{"dataset": "stained colorectal tissue patches (NCT-CRC-HE-100K)", "levels_per_channel": 4, "arch": "transformer_decoder", "width": 256, "inner_norm": false}
Rows from block 7, named by matrix and row number. Rows with one number belong to one attention dimension. Each number is 500 + 40 x the weight over its row's rms, rounded and kept within 0 to 999. All counts start at 0. Numbers have three digits each.
# v: attention query, key and value (stacked) (model.blocks.7.attn.qkv.weight, 720x256, the v third), inputs 86-171
# proj: attention output (model.blocks.7.attn.proj.weight, 256x240, transposed), outputs 86-171
v.39:473554446499486502460508507503488503477469574485430496458528488484485419489480439428519504430489457486517499449561535538536447482511494473500479510517493546504472448454520507483527552469582542524522523522523511504504455424504510516465499505490478485576590543
v.40:493447531544516496497538551499520500513449507452549483489497565529402513532477495491521562481501480438542499490532499476430461565508489478466443479546540446513519528507499465486509520538556501464519500537499490481486446462487490478486546552453543561508475494
v.41:504496535523485586473490463514536504500595528495392503448477428433522487487580524503484415470483481570503512487493501509524531459506495544440509475543497517500470503481455517512505538496469499484475496556501494483482498482506480530473472534549418445491443484
v.42:518477479519540399548500517528466516513493516484598527498471592521407550608488546524512605507511536471520510562481447527403524512518485518562568480485520424490534550590530526541507481547498503483463473436503494447527522552508483455542480509475560527489503501
v.43:475587459499486452510505609520491505477433606457490510526534513488460509440521527480483516457513463399508501546496424502536488495503480459523497513466499497519482543464518523556479422462524573561544463430487462503513421485472493472509484468469554460523647506
v.44:505466494467481571514545444499556507540541528450515485493450531471541510462502502492473424519489535576451485532410517523516540543523515481544498504582521569502481477443510448461469514510455409461537507567424483506458567500496503543489533598465427465500364476
v.45:554455537454465533475475418492459464553537544499517445443460435505569493368504477395558446427470479463519513465546516459535489455570559513483452565532475515511462509514480543454524548488492546485517522514523529560541505470507504506455464551528541522528462493
v.46:515515491574503504563503500501494505563586505507509503581429441469509505485594520548503564496550476531461506577447462474511585514459472470517514453488516542496501521556465533532466393464432446476498492422508526515464516499510466476516520521509403446411479463
v.47:478478518429491385477476464461479473542468588488683470503519520519478477469468452476490559522492545482502492499481500466493504471469534528552516431548497429476460476477493599513493549511521543525508542493436513521533505444569488478555498588486477506439588517
v.48:583488556535471504429530463515500490524475516450557516515506461467486473446441528543462536515475519562528513514445480505487454454488588501486513462510500525522564461554520502475508437491490411560513482492502470485550445451471537505484441438539469452543515492
v.49:450498536544559512536497555501511494453419417504376489514602501515540542575538524478499454483474521431480516471521509532469487478506493488388486492498439487480565518490501437511510521483484514550506513513489445485559499472547528539510537452471455443443514507
v.50:559434465536493469481504405480556411606487554505527503446441501557470472435466446480527531499506504532516478457479502443537516485474464565528463529524506574495453457516529523505500538550494444524453527504512533442516465503503473501497471513544529495499530509
v.51:466507508519529557501522478526568505508403512481422485463576530485491490472549549470532463498524553525448512482399494508508501552448527492484421466477489505487498421457489496491510480536443641552478507519470444526526564467481550588502512510468450506449514469
v.52:541506504401568510535483489504491556466469462462529550541596474448502537479531466570521403534497565503465498517493511559515444615419475439486549466481532466432471477506479433514549570559595502490489514513418529474475620487521502521505522494524460527531522510
v.53:473511426425485528512559491449527476598535433435429485527492475508490457480524520534448512452553455410464520486481538527460514545459523493496404580529531477484520457489517473441478501495544500496489543526540473527510520515521566543513480426484548494509430504
v.54:561518464429546532483471459480577525485491484457493469551551506486494479406511476503505449512473477505454513521413511480481479473463497537527570517533510449518485397498497485478476542505470535464513504523510525498531485532435482512524461426461438517443540498
v.55:491515483444515576473483560410580529480483501514568504516504503513491441470543483493450453541511519529509512517487462519461525491453525505466579481522523515470539479460486460483496481509586544492521474531508407556447483446527538487477497534445515542410521490
v.56:600524457534567530514512525474510551475493498549457502463519424429481522527519535547456415511554527486487514525480488389534562445497452456503508494456480485459500438537498569451516506464485503548514544487489532436483503524474480535476438484426407443493428468
v.57:471483454503451533498567529515467484543579479502575512448418527534477506494543496491421513472526459457462494495552500478508548478473509562556420542508498526484493486559481571471512482460523508585461574544532431530491441479537503502479454559495486545458489517
v.58:440551496478550527507527581534442502452471476486446493550525545507479473562499489518479492490492511440497515532488499601394435429525461438454472481494558420472508469512534428483529484517513473483399482515525485466552533482496542526500462504512467474504458524
v.59:561551468475493569525480507482523584496528498487582546491540510470480511518507469491419461537454491492513508509508521477541516522522502531584482540462512542525477537563457505531518501462517512547562510559512484516503479520489502424467489496470503559467552488
v.60:546505510413491482486534505480462534445550450436552556561488455491462633475454450521412476498410524522485467513501498488496483490499516579563456523538510436490483526475474509519521539542500505510495524491454477528512526518533500468454559503533472559509531453
v.61:527472477537550505495491520532467554454495502535479533528475515450554516491491430535500482511449541571526482532486507546551440551447478491574539541539491488446474530481525474511506624492539418484550446401530541521423563484502477508493527505521406493575518512
v.62:504442504571502453547460449446512487504442444535399533572620503496510489548505480458512503455446513505547481418531499502582458480479440544554428479485505545496490530468525506574503579485496524501505509500454490463543487507531498485519616486561432477534630519
v.63:569467475512449541450489430511539487484471524506572487407484503528511497416478490480500500555464548608500503502425452432529501442437538517478479477509497523524540506432501546431513487524495496558547470510463470521458413421517507530478381571524446523510526498
v.64:505526474480488521480500542522523498499438504554472502477485535572457512545525543459535491518530446340494518490478491498382521443575491497463566411490489458562563528564521458403498425513524547489524483551507465522545474497495518462508506520507516531482486476
v.65:522502443460478505515496458518560558491459478476440484463526511532569514502504492477479474480504493520523520462481536462557517483515560494502398556474483599459526476518516518500479521446450481576576530557493457514554474483518560511481517406509476415521562506
v.66:458504528516520455499516498501535481491522514496480448477542494512479460468565590439501490511550502503490520478471488493536510496462527501420533457539469528476500398495443535530503461535405573489431527478457438479521481548493472542537526556415473484467404500
v.67:468517512484484559438570486478514394628501531487515466435427499557484417486480529454518575483538487491484503465473483480454527483493516557453431483565511502525525477514492467449501414571465556523453515547514403496556455449481532510479395522496516517487466522
v.68:509485469539527460552491517532476476540456524558521477404458544550544469487518462521597522483557484533491495492510466461486555451509523545485514506445508514496486521475484457502463353495412556538552499503528406490463456456490500527504457495466524404468453548
v.69:545470544452447383505432491477496476540511522510550563585528504537474530503480476523510491539525538485560489523585506474464503447525466551550532501463522440499526567517485411475485492481569488407456448510509561494473526580410492488502476458520555551529481517
v.70:467549495382528513564497473543518533500498493463511507500503537563477481479542487525530444476562448496426493538518494494383476523523525500478376582494527412491513415430500502488513433577460559546475551596505507514518550515475550526504523508459587588481448428
v.71:497430482516511444530480540490490573486536533546542543537424461484528510543535499521562457491502452462527508549535492449464461442550503459551543532492483486465517531554526580547493541434502454442513521457522534462469504544470459454549560512467442515454465459
v.72:467485460489539471551465504517480506535495446545398524495519572532552520576512404489491484456492511462510498467595515523493487494480484547451466547522522518437485533480549414517510586530611419486506538535520515493474525504576520509492544474535558451523523560
v.73:500555493441478456501506586506447537435536527494492454501469497505472470517538612532531451516570512499498509568494452530429516509493521450533556453502493438484471482536470452492511431471518593487447498476503489527497512596471464481491486524475542532525441557
v.74:512490475535508467533471503582478501527430464525447548523543537481533474608495488546497495445483513371516523496589487553458440593440462415462520555476519483476507565524577428470522531506576425491527514505497510500490594478503541536456527471527536506588495513
v.75:592461504369506497478491386443523505519510457480604551480550482541443541460517484443527457511442524501526508474484484485522486468478477574529455435491542497485520462517530551493520546558477532537498518562440529453528497453501517515491474515492504556504517466
v.76:457471501399508495513536470493481543515557506436479503574488494483551516450472393527471518522538537554476481518554541554512501541500517480586423595500510542458459495416515480544489548489482482504445518497532501486516530552515519543498519419520503486537521506
v.77:481460496503514470530460501502492581490519506486526463514510488494545464557566580482459452519514518494547503534527480506499517572477462435496648497482519541502501560467485485528513472463566547429512451479517546530466492579467459506488604470477568491539528566
v.78:528512557467545475528513521576501560453527483441468514554418486494541504527507436498537522457525475463497501543532490541418456561530593520504512582488506450471513506515500387515514479506449439512528513487546513492524554551491505481457533419518516449558402506
v.79:489443531572508467508547465487455501433583491468489487528460424467528517457488548534519525501481526589506482536508523503545538488489467479476490505523481506480457530442456528560502547481492446503449495389479513476455492585495421496514533485522432469531433501
v.80:491505460460455509478530455494474499508516434506439493547498466523494390477491472502553510463514500463434479519471543512427515476507515523527420501520527486553451422529499507533497572509543434527456532508550545516545499568450499485521523449490474509476531485
v.81:546563443484491498531481502519556565563528457507538512498493503464457531500530512558529521496574482451462513512506534452461518560521569373561495556449486515510483501537470562484479457452442509511479490499521564470485516529473518515514483505462527554464424475
v.82:505460504574480487548454587524500570499477486556473530567536478495574493588470498580507528482463516434539494494600525485516504545475495430536502534460489478459492591461496462522504576443545437527518462469508517491499550509518484467479547471540487506550534519
v.83:469541484484510434483473564498537527428492506497467490487489552538470436518543538464518436531480468453486508533501459492362516397533541487438574455519517448490529465524508522481467421464499571442527520532565509548465513543465491464542474487416536450418487495
v.84:530465453562473464517470529498572488537543440530508508529425501505499502579515534568553519442493468445487514483534495421462522449508512406540584548486455480508517548601533589474446503435540506492479482450547487509502441484458476460550457488467501503470539513
v.85:545486493432446502489476438480561493562436449508478486496567516556506495457503481483481459497470510491514516438555518489525513448514529573449502499496493551527555498520545429513506568501551503553511484561502430542561453471519544490497480435534523512510538537
v.86:517548519488530576428523495484540464513490521491521492434513486451471486420485458424563474529449487525451488489428477551554448533451470555512544459529520566544416411540535470540507533533509476468502508524492570508465534452519484504517455585493425525481542460
v.87:444504537541500488452537491561476430478475493502408462525451513504536556478476511466529573503530530490503500502483523596498493481546475511417504472525470469480498518489534411489505483491545421461471453466534499554517484464528484499484442467552500404548456524
v.88:473486525574524527487502529513571515474506504554423470436473503497564524550481488550561512486512511586458508501525498453475559512538522426408499507438451545521534517449454500476476455430456501577538530458477416567452502454540480501510495514507540465483455501
v.89:469439430489516499515498504430579563497525467503407459558506512524530489510543556502552462480508436507449522492478532477504520413511519460538444518509481458469562516446475565526466545425445581550530498497512478540506523468479525510531589500483469487412502441
v.90:544527454424472463505544545443453493509509498516536484500408500539441508515501544496516534514495489414448496536556500474394562516522510441535487545486512403538499534547507567418483451545570539520457470524554491547505573532510524494461462568456546579486418493
v.91:480507467491529500552477483468558522474507452543462504458511548537496467519587431456562480457434507512496490459522482481522507530485518630437474487514508503518433507478487518544504554569482598494543502515449449528493491473564482493509593513490479481481524567
v.92:567548495484483533480496533551515512415429540524530527409570512506518475564536550495472402484476488500511537513435481508551466532539504490450512424446525522507537504527520491530527460481482503521467478569478451535516511409531522519474422535499486510447490452
v.93:479509517534467451493522558524500480448506549459530443496464512539442505501532566482472479515562471442463522531490461549410527453590496455418503476481495393497561485566535525461469383488486512493523502501518466561525491461523518504483440513493526535479400475
v.94:588534517479450513494485440516525435544445511533543514510529526570437491465435537489531530524525518483533506470533514491436480443587474512444442519475502487477530512494495406453514428504541471532473489550470496501543476475460544471438423487553612569535451508
v.95:538517517493443518510519504531483466527487479478496479535537538493510506398447511571486528560480512578452489526544496505516493471458512503458467585515501457515502524419515420460476455499545458506560458516525512535482498473478544495464428471545527558544530495
v.96:468453404391540507534502540446508480511532483403489462449471535536505485520536435502519536486509489486487508482530468525552515469437466460512495459491527506474527493455497445491471520510435540418529511546501550528521531472463502498513618454475502388475523484
v.97:417475445478552531499564580481466503505472558450450488611530509463510503456559523514486455508496532459458505514504517526497499461557473503457405527462521437495476518442482473517514427456467368503480515455556451486508573525529469520468513476449520461471447496
v.98:493526520483501514490484404571478463488556481537496498460509570516447526493457495517409476473532532533556511513522517495490515533498490505490505538543501487497458470574476523456525557482524486504428489472503482563454448443526432443521450515551555487556504513
v.99:470454511604523476494515542492409546514538572482479506487456470498519459431549582545461495463508478523453497503423483494481531438546529478561523489502497446533487604468510557502448418428396421477512498445501524503478463546498481491438460510441434554461502511
v.100:549438565432495483447534462510515495463520605505584502545502572521522501450497549490538455428454484447487512489475499561460462546507483509482508397456513603507487481389515462564469402569564430477499513541480468425481558441522494490521482503489484556503520515
v.101:527478493543492495510491510518459516488605446528532553489438490437462488524535531493433488513551465532491492408490511465584548452466545504579431491498496476478481460435496522539545520483427497479456535510441496497489544520521478526521487526513432582473471560
v.102:522469482347475526489513480485591499477496519463474490565482564519472520506481502491486544533536542512486514540482485503471471515470518495494514473472522594582471529431504503473522448509500466463530518555492508450445566435403531552450561532423509501441470476
v.103:461513415490513423548499548457475508536551484483446509546474474536489541544549528532494532471500441484509492545544491534453584513561494460521503479511505426468523571575494545468446481442438472479537490506541493516521539465507566504483513488470463451512469471
v.104:506499438446423473488511527510502525512512621519561479513505516549456515449516559445528498581573526479478510566521492512459554571522469534487515411479514516477488475529476519559506404516518513503523469536517500502537506475497568466490455557474472574499498425
v.105:465438503504514509514511489522498530517542512521589545563478428504555511479494553510522562466468421487490521529556517521408535494531509522512510465492501492530490558473512475496456455440509462478543523564537512521490544474528534473536492456507497515437515459
v.106:532461547575490460459519562469471472487505593528440467459500533523503445518457552505527460459500483489507516493451470566531471430519507531458552393500513542525493508552527409504515441525503493545496490444496440473469420415437483452521486523492565469466475559
v.107:459451548409489568514471434480545501464511360456567498480505511520525513502461476475439519484513485551478485494510503500438488542500515495476561432498516524497528443495511552508499582556502574494532512587536507509490538453501530470529533504493549473427581487
v.108:449459472468432519489513507424484526506475624482545505507520520480501507459506509457504485526515503536478483526520497499540485492506496540488435448472484469591497561522542566486516468529495451550514465540459451490608508500459539505465400504458482524558545485
v.109:522489447558488569488475496511437486583520629539461481442476464509474507517416493497546580521542501520507516494537516456499498486507455512487595400469490547547497478532508442439498535517457455527483482468462512459504430473430469482534499484572539565513490545
v.110:454549477565479482457513494542467423563543606503494469460447520540438455476521538510496520480542496482487501517439491481516550543525489488498491369510514513543515508540488566509505439474422454508440479453462417481495435500460453439494405565509502538490480494
v.111:523551541527538445491509460481449433473481435508425512482548554484499481503476432585486501465408540575532478446524499530587479444452517476535409611564499506425459465424486436481528546490511487541412477465455486552475513500481451537500500473502528443542487555
v.112:539524434567455488517487527466542554510487519487423527522534507472547495494497584530513537493495492495481507476529510502530484461478534516483490570500473518496512564570512458520475485514465549516576482545475508454500535541467570500456516462519462543495504529
v.113:492434469383509425484523565475549510509518464428508507510524541514468564488498525514527489496510512446461501525513505565538485513459486474492487554437482437455446505434487481539467461507486479425513512494511502557516522442458544543457512444427577401531512567
proj.39:506499556539465558519517468582515500455428497468562521507507530502515516527489512508418472469516477532512455509490478465525447550547447524389513481485594506518495529475526477517499457553465490465501517498469552506495532491568502482498492512504473480473493470
proj.40:507489507437506529505542507503535521484505525558525504511523516535594502580456476525516464411530499491510475487470479446526451496549576525400492468439553590504465494509515537520525490527481403512558514477463544514497532511409490544551529483472379497450524468
proj.41:521524527549502531532462462501525504489436468461583477525497530513413557426520494499456548488567483477503537500472496526487540520418494478535555504482509449576521480501539509514431459485489591445492491430506499470477507543565497481519478509516563554482527503
proj.42:466504455487516485500509520475459497469567496525332489508499460513555467496483459500547467473473487489490513482545528512484528493491574520541460486531470568521471461517477502485471539502522390533508499527514480516522486484444505540502522480484475474521459478
proj.43:470500529487502461497551469470474473476463590540398496476487454525627438545487465450499432531483505560520527483540520529467505503461543464428456452444486521499484467497465418446598541452483385510541522571542498547448525434458489536504488503525395418498483501
proj.44:546507480524509459478417543480509480502465483496559489467507505456356501520537574478533550535571459441527485489513506463514472468529487516578474488511527500420501490523498564519542515523492697492503493450511471488576468523443509437449509464538535536516573546
proj.45:534504492523505505521537546547464501489459544494629476527526534476476492459529534545453556513496514509484512507425511458506505463495457528501519563450561426502526483478508538445422511503520473468475501466489475456432470497531487510510455497499531543560548499
proj.46:498547495468522477500465480469495496469503473489454478451473459493494503484509453456539528585495504483511540483574509534436517490352548484567438541487417513515505501478462542448546531441522445498503514526537474492509494472459500554483492472497492469542574529
proj.47:470475502493498558512496519581570495444494500529540495512515489511558476462521484549485512460492435553491467480507552475473538509520418536544465507566593583528516547522447464479531495465539422493523491535556517527493476416441516529522493476449431486505520464
proj.48:422494536509491477483485458468543507556547523473486501519498477541509477521519550510488471462515508509512529492507519475538502511521389571426497553508533573463514466461483504461502506553533554491545522512541498528487458549496480543483526505407400488502540510
proj.49:500468442492529458501484520501518501537516576515424481456445486456486372410497487469530500495494517479454566519522522585576560426504459498516467489459533462457522544571503494516439436485469495539433487517510456520512492519413514479522483464577520534521498510
proj.50:531515597521454522489468575545430491469562518507497484506542466514507512589469351543449534513524507507529481480557528491505484514487531506501466444518496513480523462484471555480496547551494566506503509456508477505476508508561513513518483501481421455471548500
proj.51:511493396488501443519486486444550500527536518528446502461471522424583438478536510500458551478419536528460476510493528549507506464509420416466534491461468485469521562485504532469495506437519480446492515486529569454482498544492498474532503481559500491528411491
proj.52:486518455537489527475490460505535525500488481545523474475417504477445501449487516453526559490469468539465498496535504490515548533523467450456520556473477497451502515472526546521491444459509430461440465487499546482491521549499502507495517501506509447544411515
proj.53:478495558495545515541439522478542492491564530480465508508547510457529466547512521476555491444654502518520480515532514529505421488423436468517531497506520587444512456425491533522533562493459517488504513564522507487502514473502470497457499515543480472546433512
proj.54:470518504465462487522531508479441531484555469568483528500452516489601497545455432453511563521489489582530456500507471556425475501538501458494535565492446571518483541463541498508500455448447407499520485489497506539462567472540503554500527553530503457543495526
proj.55:473508438481541497532552406516427496509550454499449480439491536508595486479477592447539582458458480504488509493448491469455493505521564431500515621443396507454468522462541518499485488501458519529534494514495499499514520579465471467488542538505550479520505538
proj.56:507512450517517535517471585525547516407514509501496492454416548542505482464510463505435548537439438511468553496516546513505542498553501458531517527516566463594511467542520508496442491413429435493451465482525495487543552509445536522538513483527517468518481494
proj.57:540537559450485514507473520559509483493507486444469490531545513490570500596495530559456508481496509487531465513523533499511494493516508486509468472551467483482494413453510517453492570460531593497517528511510573471498522518555503450455500491532455497553517503
proj.58:483455536536501444516493416457613522558473506456529494475480531472507549491508571465505506421491532559476509501542510604494526529468436519535569537485531522486514506468493534461512501524525529488523525549500499523499522529452499467460537456512526524522412512
proj.59:565557470475472504501538507525434475473536425496551502506488505512525513557456530528508578540436520497510452525485455491425502479501476516460458491548363483521490511432525497505512504386549516430453495417474534479470508505554483559457509520548560463562452481
proj.60:503522617442430541503528467510490493440476418479522501503485533518467519533444471514443582496495523545493420516517475438432445475552519494446540471510527518572485524444532467488526468459506489469511511510490534499441519508566495547463475509507486457492502512
proj.61:443489474482506502481482500491552495516471464547482484495487483523466468470515492505496420437521491554495497486516528496517577521580510543471479541507529494510517511505482480507500469488471488489518514517500519497506476480460516498510507449462506526471468504
proj.62:552481493505480472435501550553468508509525517540547460509457474512469392500479446504467562564486489435491460494478494452508565475536531504455453483472436465442528584558489534476512466479477503501437492469465479480461468479507508537514428529550516490466455523
proj.63:445496515490502481478544495524526490503574569483413487436478449526589474530491493520488460467511530527499528470485531465496532524497563472489514540496459563432504474537464497430498496554470506511596516502534528496496494534543507559493540520412477454487576521
proj.64:489511492624568444535598503484524508517593559459470521499495477478555545442491519524547549467449500498476544514543489563523514495436468511564522498500503547487486434488491478520464469541482509535439508516524440522526532518411487478511507488523516589515527492
proj.65:476524510447518514479468604506437498523611570560401496478478443514527444539469445457509486564498508472476488501488502492506516420484560477481419475497438478477525466464498469500520474462508498554517525524519463503410500433507484597464491494467520443530528506
proj.66:499465366429519505516457527565499505520486539511438499460526556474500483467522520441513526529472535501504526479484506536502485517551483411471549534453484464444500577574504513480471474476447461480545469508503497490516486496497472425545483517538478477470541493
proj.67:472479524473503434505480491494511505492496561463440509491586498453611516566500517514503486442518585560502498495522495562505435482465462512513464442483490542475498497476495536414553572510561610476554526523531540495493497500543469497488556486459405494482520527
proj.68:477482460468518491498538575525461545406533603549431492514537468444554468500498473505487423473376536551503578508512507576528529464432484456524485499469554493482512547509477459481498511489516484534500517557492473486473490440528511526523546456549524534545511501
proj.69:478476522620524496494528464510466499451598514437528491540544506515471555483457482496560528447546447469503510496510485476501454521385537529552553546529475535488502525510483467530511452604427537551481491485525426489542500495528498542498499515459527531463496522
proj.70:486534585540493500563495489492509508547521514469445491514505532438520573513492484486506521474539503507482455523510492504504476490413477451531574473497566536569505447388519540523484492450488528468497510532513535483493548519643490459527519501550557510580455499
proj.71:501547525514516565539515505540479510535498464513559479503452534514392520427516505485473458514578455471497516506512485472513537535511499487540533522489555343574486450482495507550419460481399503523439481500484489529552519464522504442550480508518604493532605504
proj.72:458494529524505488479464558505460504496553592534433460473507448472502452549460443483523484483511502481495493492512532518513541470469558498506494456506503510471509518458515539511512469522528560566474502536470427489507501461487506465472439475545510506478445503
proj.73:516457425546512516516511436463543509545411484411547533552529536505455544455526628483502488499431471523513497496455479507464501534554473493519548543517510509561494558517527494484554471523512441478521446505493551472523550455434497402506490522498480562479494470
proj.74:463506500571555470519443493486569507565553535509502471507478471456437507454544521513557436446561472466484557504575534540576556475458408555485495487516536542452529420431496513547518511516522565492404515508512445507524457517472507463510511444534522529515391492
proj.75:511540568530464519500532495550485493507618530479505475460494494539573557550459504509486617525501519521495467490543491474470466509487516438459512481499382523463495462449509554457534451449455506527493503497523521499434523511557496550456542557475497403502464506
proj.76:476530561451479525484477486459498493452454448503451530508543497481459503594484471462481458543565490519509412513485481512478446512495492550476520445530517502496495505470497458522531521500481524468546518530477504527436520471545505539478503481481522444475442496
proj.77:502489408517510501511476396515492497478480458480509507520508511517437529444511526486547536544502470456508548490490495458470490542525463469526523603514416499479487536545524482565527491549441461463515462459446476451560529450476504438489525542491571509468472499
proj.78:442514551558517462549486517458483503522467531461505503508523544475442487522505489516522439474552479530488542520500521539490456464433407506492540436511606509588496515348512461525474506460537504502486494567529413547533528451544504510519502447495499499535504512
proj.79:504474549419435554485469507524530503475408454453496542532504509506366466480512485504463420537515489518539529491447518442525465539583500499577533535508569452568507506627480499505529533521488416468547483503491498536465515482469515516499462473480479552450526471
proj.80:508518621505454521514452423428518504530499521487526529507506521469448552578431436490467481501530504522542433515476474531443405499521521547521478436587526506584503502483516542527542508515472506555463494511518429520484571446491484512487470550553556522538476509
proj.81:490559514540540541552470526527473469504498502507535483542462468515478535485516494505495474536553447465494535518519514498482491546411428477519491434551548387538489414460509441508454514456490504480454489533548520497504512507565489459522519505543497500602511470
proj.82:462501467496569467450520483538482478509433502476533468527468480534394435481523491517548466517498429405494552511464494462525567464523526527534481494507540443505528507567487472547440442511556499511443498461466459495513426500450513489535471502547578587493487500
proj.83:500488510537500527565527433511459540584537541541483521475516545454566543457488535510523523479451513525499499508513448557453485528487530445562592551496469517554485536445531477532502440527462473554498472535490463510534573445498496429527507513556577535557539522
proj.84:466555479552562478491533572542438504550557553584518486522469444486535472509528505529520461514562449469536545519538502521484540489507511461584489488523527403524502441500513471510462472506515493567452507522533452528503501456465508433536517515544550528560559460
proj.85:502503506545503483458488566490440500488634588505453489468525450516536448583446463482537543537528523490507492505513484478462501436453522508465422504484398535396497477506505493494517477524501519555516528497529456521452476506484482575476490540461471436511503529
proj.86:538494470518448478509488489441518527512477442520627492491481541475546524501492467539463532518422557560522455486532486533508513519556502506460510490477410486489487539478514544480514561458557484475521463454482555488507474558458508514512520493518464450517448512
proj.87:454462529541505501496491530354532501505485529515442528519525471491508454513498489526517407478474541579503541499527521541544480483490486569547502477495552521533518537546468470487549534584544500541520508563495437534493503459426536525492494420458447572449508502
proj.88:420506422484538474498580562564480518505451567480462476459485466478502416457566517538518377506426505443456581516456520526524555478518471450551481469495546420567501496574493451468408500440595440474503466506489498495489449486415520430559503436538484550524542470
proj.89:496518456449521501511556498544465481500549510562434483505476508485501458459495508449517493519524519456480449519470490482485508504453502453557487496445513437502511529509479497509433443442396443512449520519504544483483516459535506524525443544623607503548486517
proj.90:497521584597515557578513418496550460482506486450489539532519531474488577517484520531481506481498493548512497515562482496491415522415470469572559458521561551527505423441493483529539508539479544526484524513541543497505550513533481480491512479553475505539464503
proj.91:543539501410457497478521559537398517479490531559489483459510526466573477559462428521466557548460541488495463510499487509431517483540560391503472488444431489469494581451528509460533455416520471478499485525468500492455522423527475473514481520570546454501475492
proj.92:549497482466512497512519517406596524556595474495563516444442526527536504459489536492480557490507502461471497504502517484485530443445540465430491521508500445440474457557489517482452552480571508481496500492530540494513482601409493499495586518422525481512493495
proj.93:482524549500554510542488469460571497507475481408528528554551534529487523500503572540547497469511502517510531507489493525511437505428444480469614550507560567568486456408479454525469504556492503486520491512536472514532543577509502464510489486546499560532582496
proj.94:490481557611503506508508528473502485490549546405485489514544471516473523528498484510527570502545501506497523491503505484497487473373481559500503482507532530487524447477476508491486539568545570507478501488542455505514459550532495566467499483448397501487488520
proj.95:432488568475478486495492462429510524489473493476522510492532481484552518596492537503533451449522517525528461503459497482464473481467497558510551546525502617464503457482489457477510533577543525500587518522522512530489495544547490574463519495482441529531461511
proj.96:502460501571480553511486455533505488511414562550538530541518484468486518483473593494531503513389416511502423500484469410470490571519479557521461467508494611550445476577499442517529496459529447484483494474483504496489495536532526459473487588468460529500504457
proj.97:504509489479507493488500439552516492373575453495616522518527550538548492556447508526477580457454536525503414527460486516519497505422547497478521582505487511418477555499517484471471490500444623456540490466439476468501455549541500484539567525480539505480526498
proj.98:481482407484595470481523520499486510527454518475415490491478457522515425464522463480575524566420521438511541517464482517490561447574561492484475503485507479529507540527516471519492408511482461534474497458473425481472465463460465534458491470522525566457486527
proj.99:573533507490484514492504455536509494458557417463578506519567525501487485554443544556487525523523571513512440512483489533524492489491501498371492585466489473448517551472521487482561548459504573456543496477463534504457479496552530444502554527482492442491493513
proj.100:431466525540520494524471501566496509469409454556441530465509524444436486514496460488535513492427504558473504505508508436506484496523471496557480557575508410552476590547493451536574587462479560527463485466518554496520560444437528480540523486516539575524430500
proj.101:506466500527491502516554353457470510506461550497483518518503510560540465523480409518484455471499511537472554489502494496486451527474477567414475509516485543529521451499549531468541519553480451483546500483530494546471535546457498427473504442489449559461482471
proj.102:526494525540517510536490514624535499450430469510418516472455488426499524491484510528484547467444497574496453498443485515542502496458471497532492508514497532546487426549487516528476580474477451488440494543466585520491496546500519543536451491513582525485505479
proj.103:591514551515458520482483503579523498477506474483604476494540536465540529487507544546502535539498478470488451489449472475500457512538499521417464585549519575477500564496504538478483494538489470453481491456481591495499463602605523530489532505534475412450505516
proj.104:539465518433495519512444556540491502452491442489492472500482500513531491482542477541464512531521502531513501512484473499513515439452469545532491545563508444474513530536473446490529483493548522451445473516446529520447445535505509564571530481523571504508492501
proj.105:566524455517493528486465502574520520452450479428454476487517527415489508534519532570527542562473528496482497499481455477528430451547566532444509617534496453437508525495517476521554532531485517481443460450472552509502486543549542551516500437572526448508467558
proj.106:513520556457536522517435457574551493495391454549503514488465513475457487501533461428538422496469512478524482511557526516508490598496433422485470547452511460536502552480483523541513510417528481496502522486497524519513566553518504519485505520509576445528473512
proj.107:485512462600521495499516520527493489511509591530429523513451490428511557475519553502538477491456441533487548494529494494497487495457490528590446457521468520629464482538500455557521501456451370511470497526523530500506552465516520523532464439547528526505377523
proj.108:526487542497527500554508507549521490452547440451476491542496523484495509423522549513455465471483465500485478507486504533487545461429449470602578584538583485503490530480522526503502494446520496432462478531465524519520475544483499428568541449561544456562433508
proj.109:535514461493536487494466445402498515470469428483444507492417506478476440483525488501511492539508548480505514508505525563458501502496526487535567640478494452521494515481501519520451546466526459443538501488521435483511497555471519523496551488519602458539423495
proj.110:544469477392548516485464531520461522467528424521494480473487467530490426479533459494519493539471531467532492522513499493527547468598479543556476555517461538440508576533540484462544492482534516433475487500477475496448477522507486485471546500552508495477443509
proj.111:443473520493511488507594458448557496507467563506568505513490518540512480473459503421523429473494526500497473497473542491475504581544500478450493452436514470548497535509513544464411471508490494562532507478551438511520518456483457488438491569410416557491580485
proj.112:523521594549457535547522433512508474515465447476551475510528532500460579531505509505429426488583489491471514477517534471507440577410451501453540520470546462521526446446471526480484554464519501497540514484550535541524527533530523461506498486481419431531511481
proj.113:523478597580451532546525477557490491490450555467544538551529528437530524532473545511471488484415452549499404507449464483507451501469446486514467430537558656567496538510489457522496477475524526498472494487477543466552506571540512417510511585509441563480561472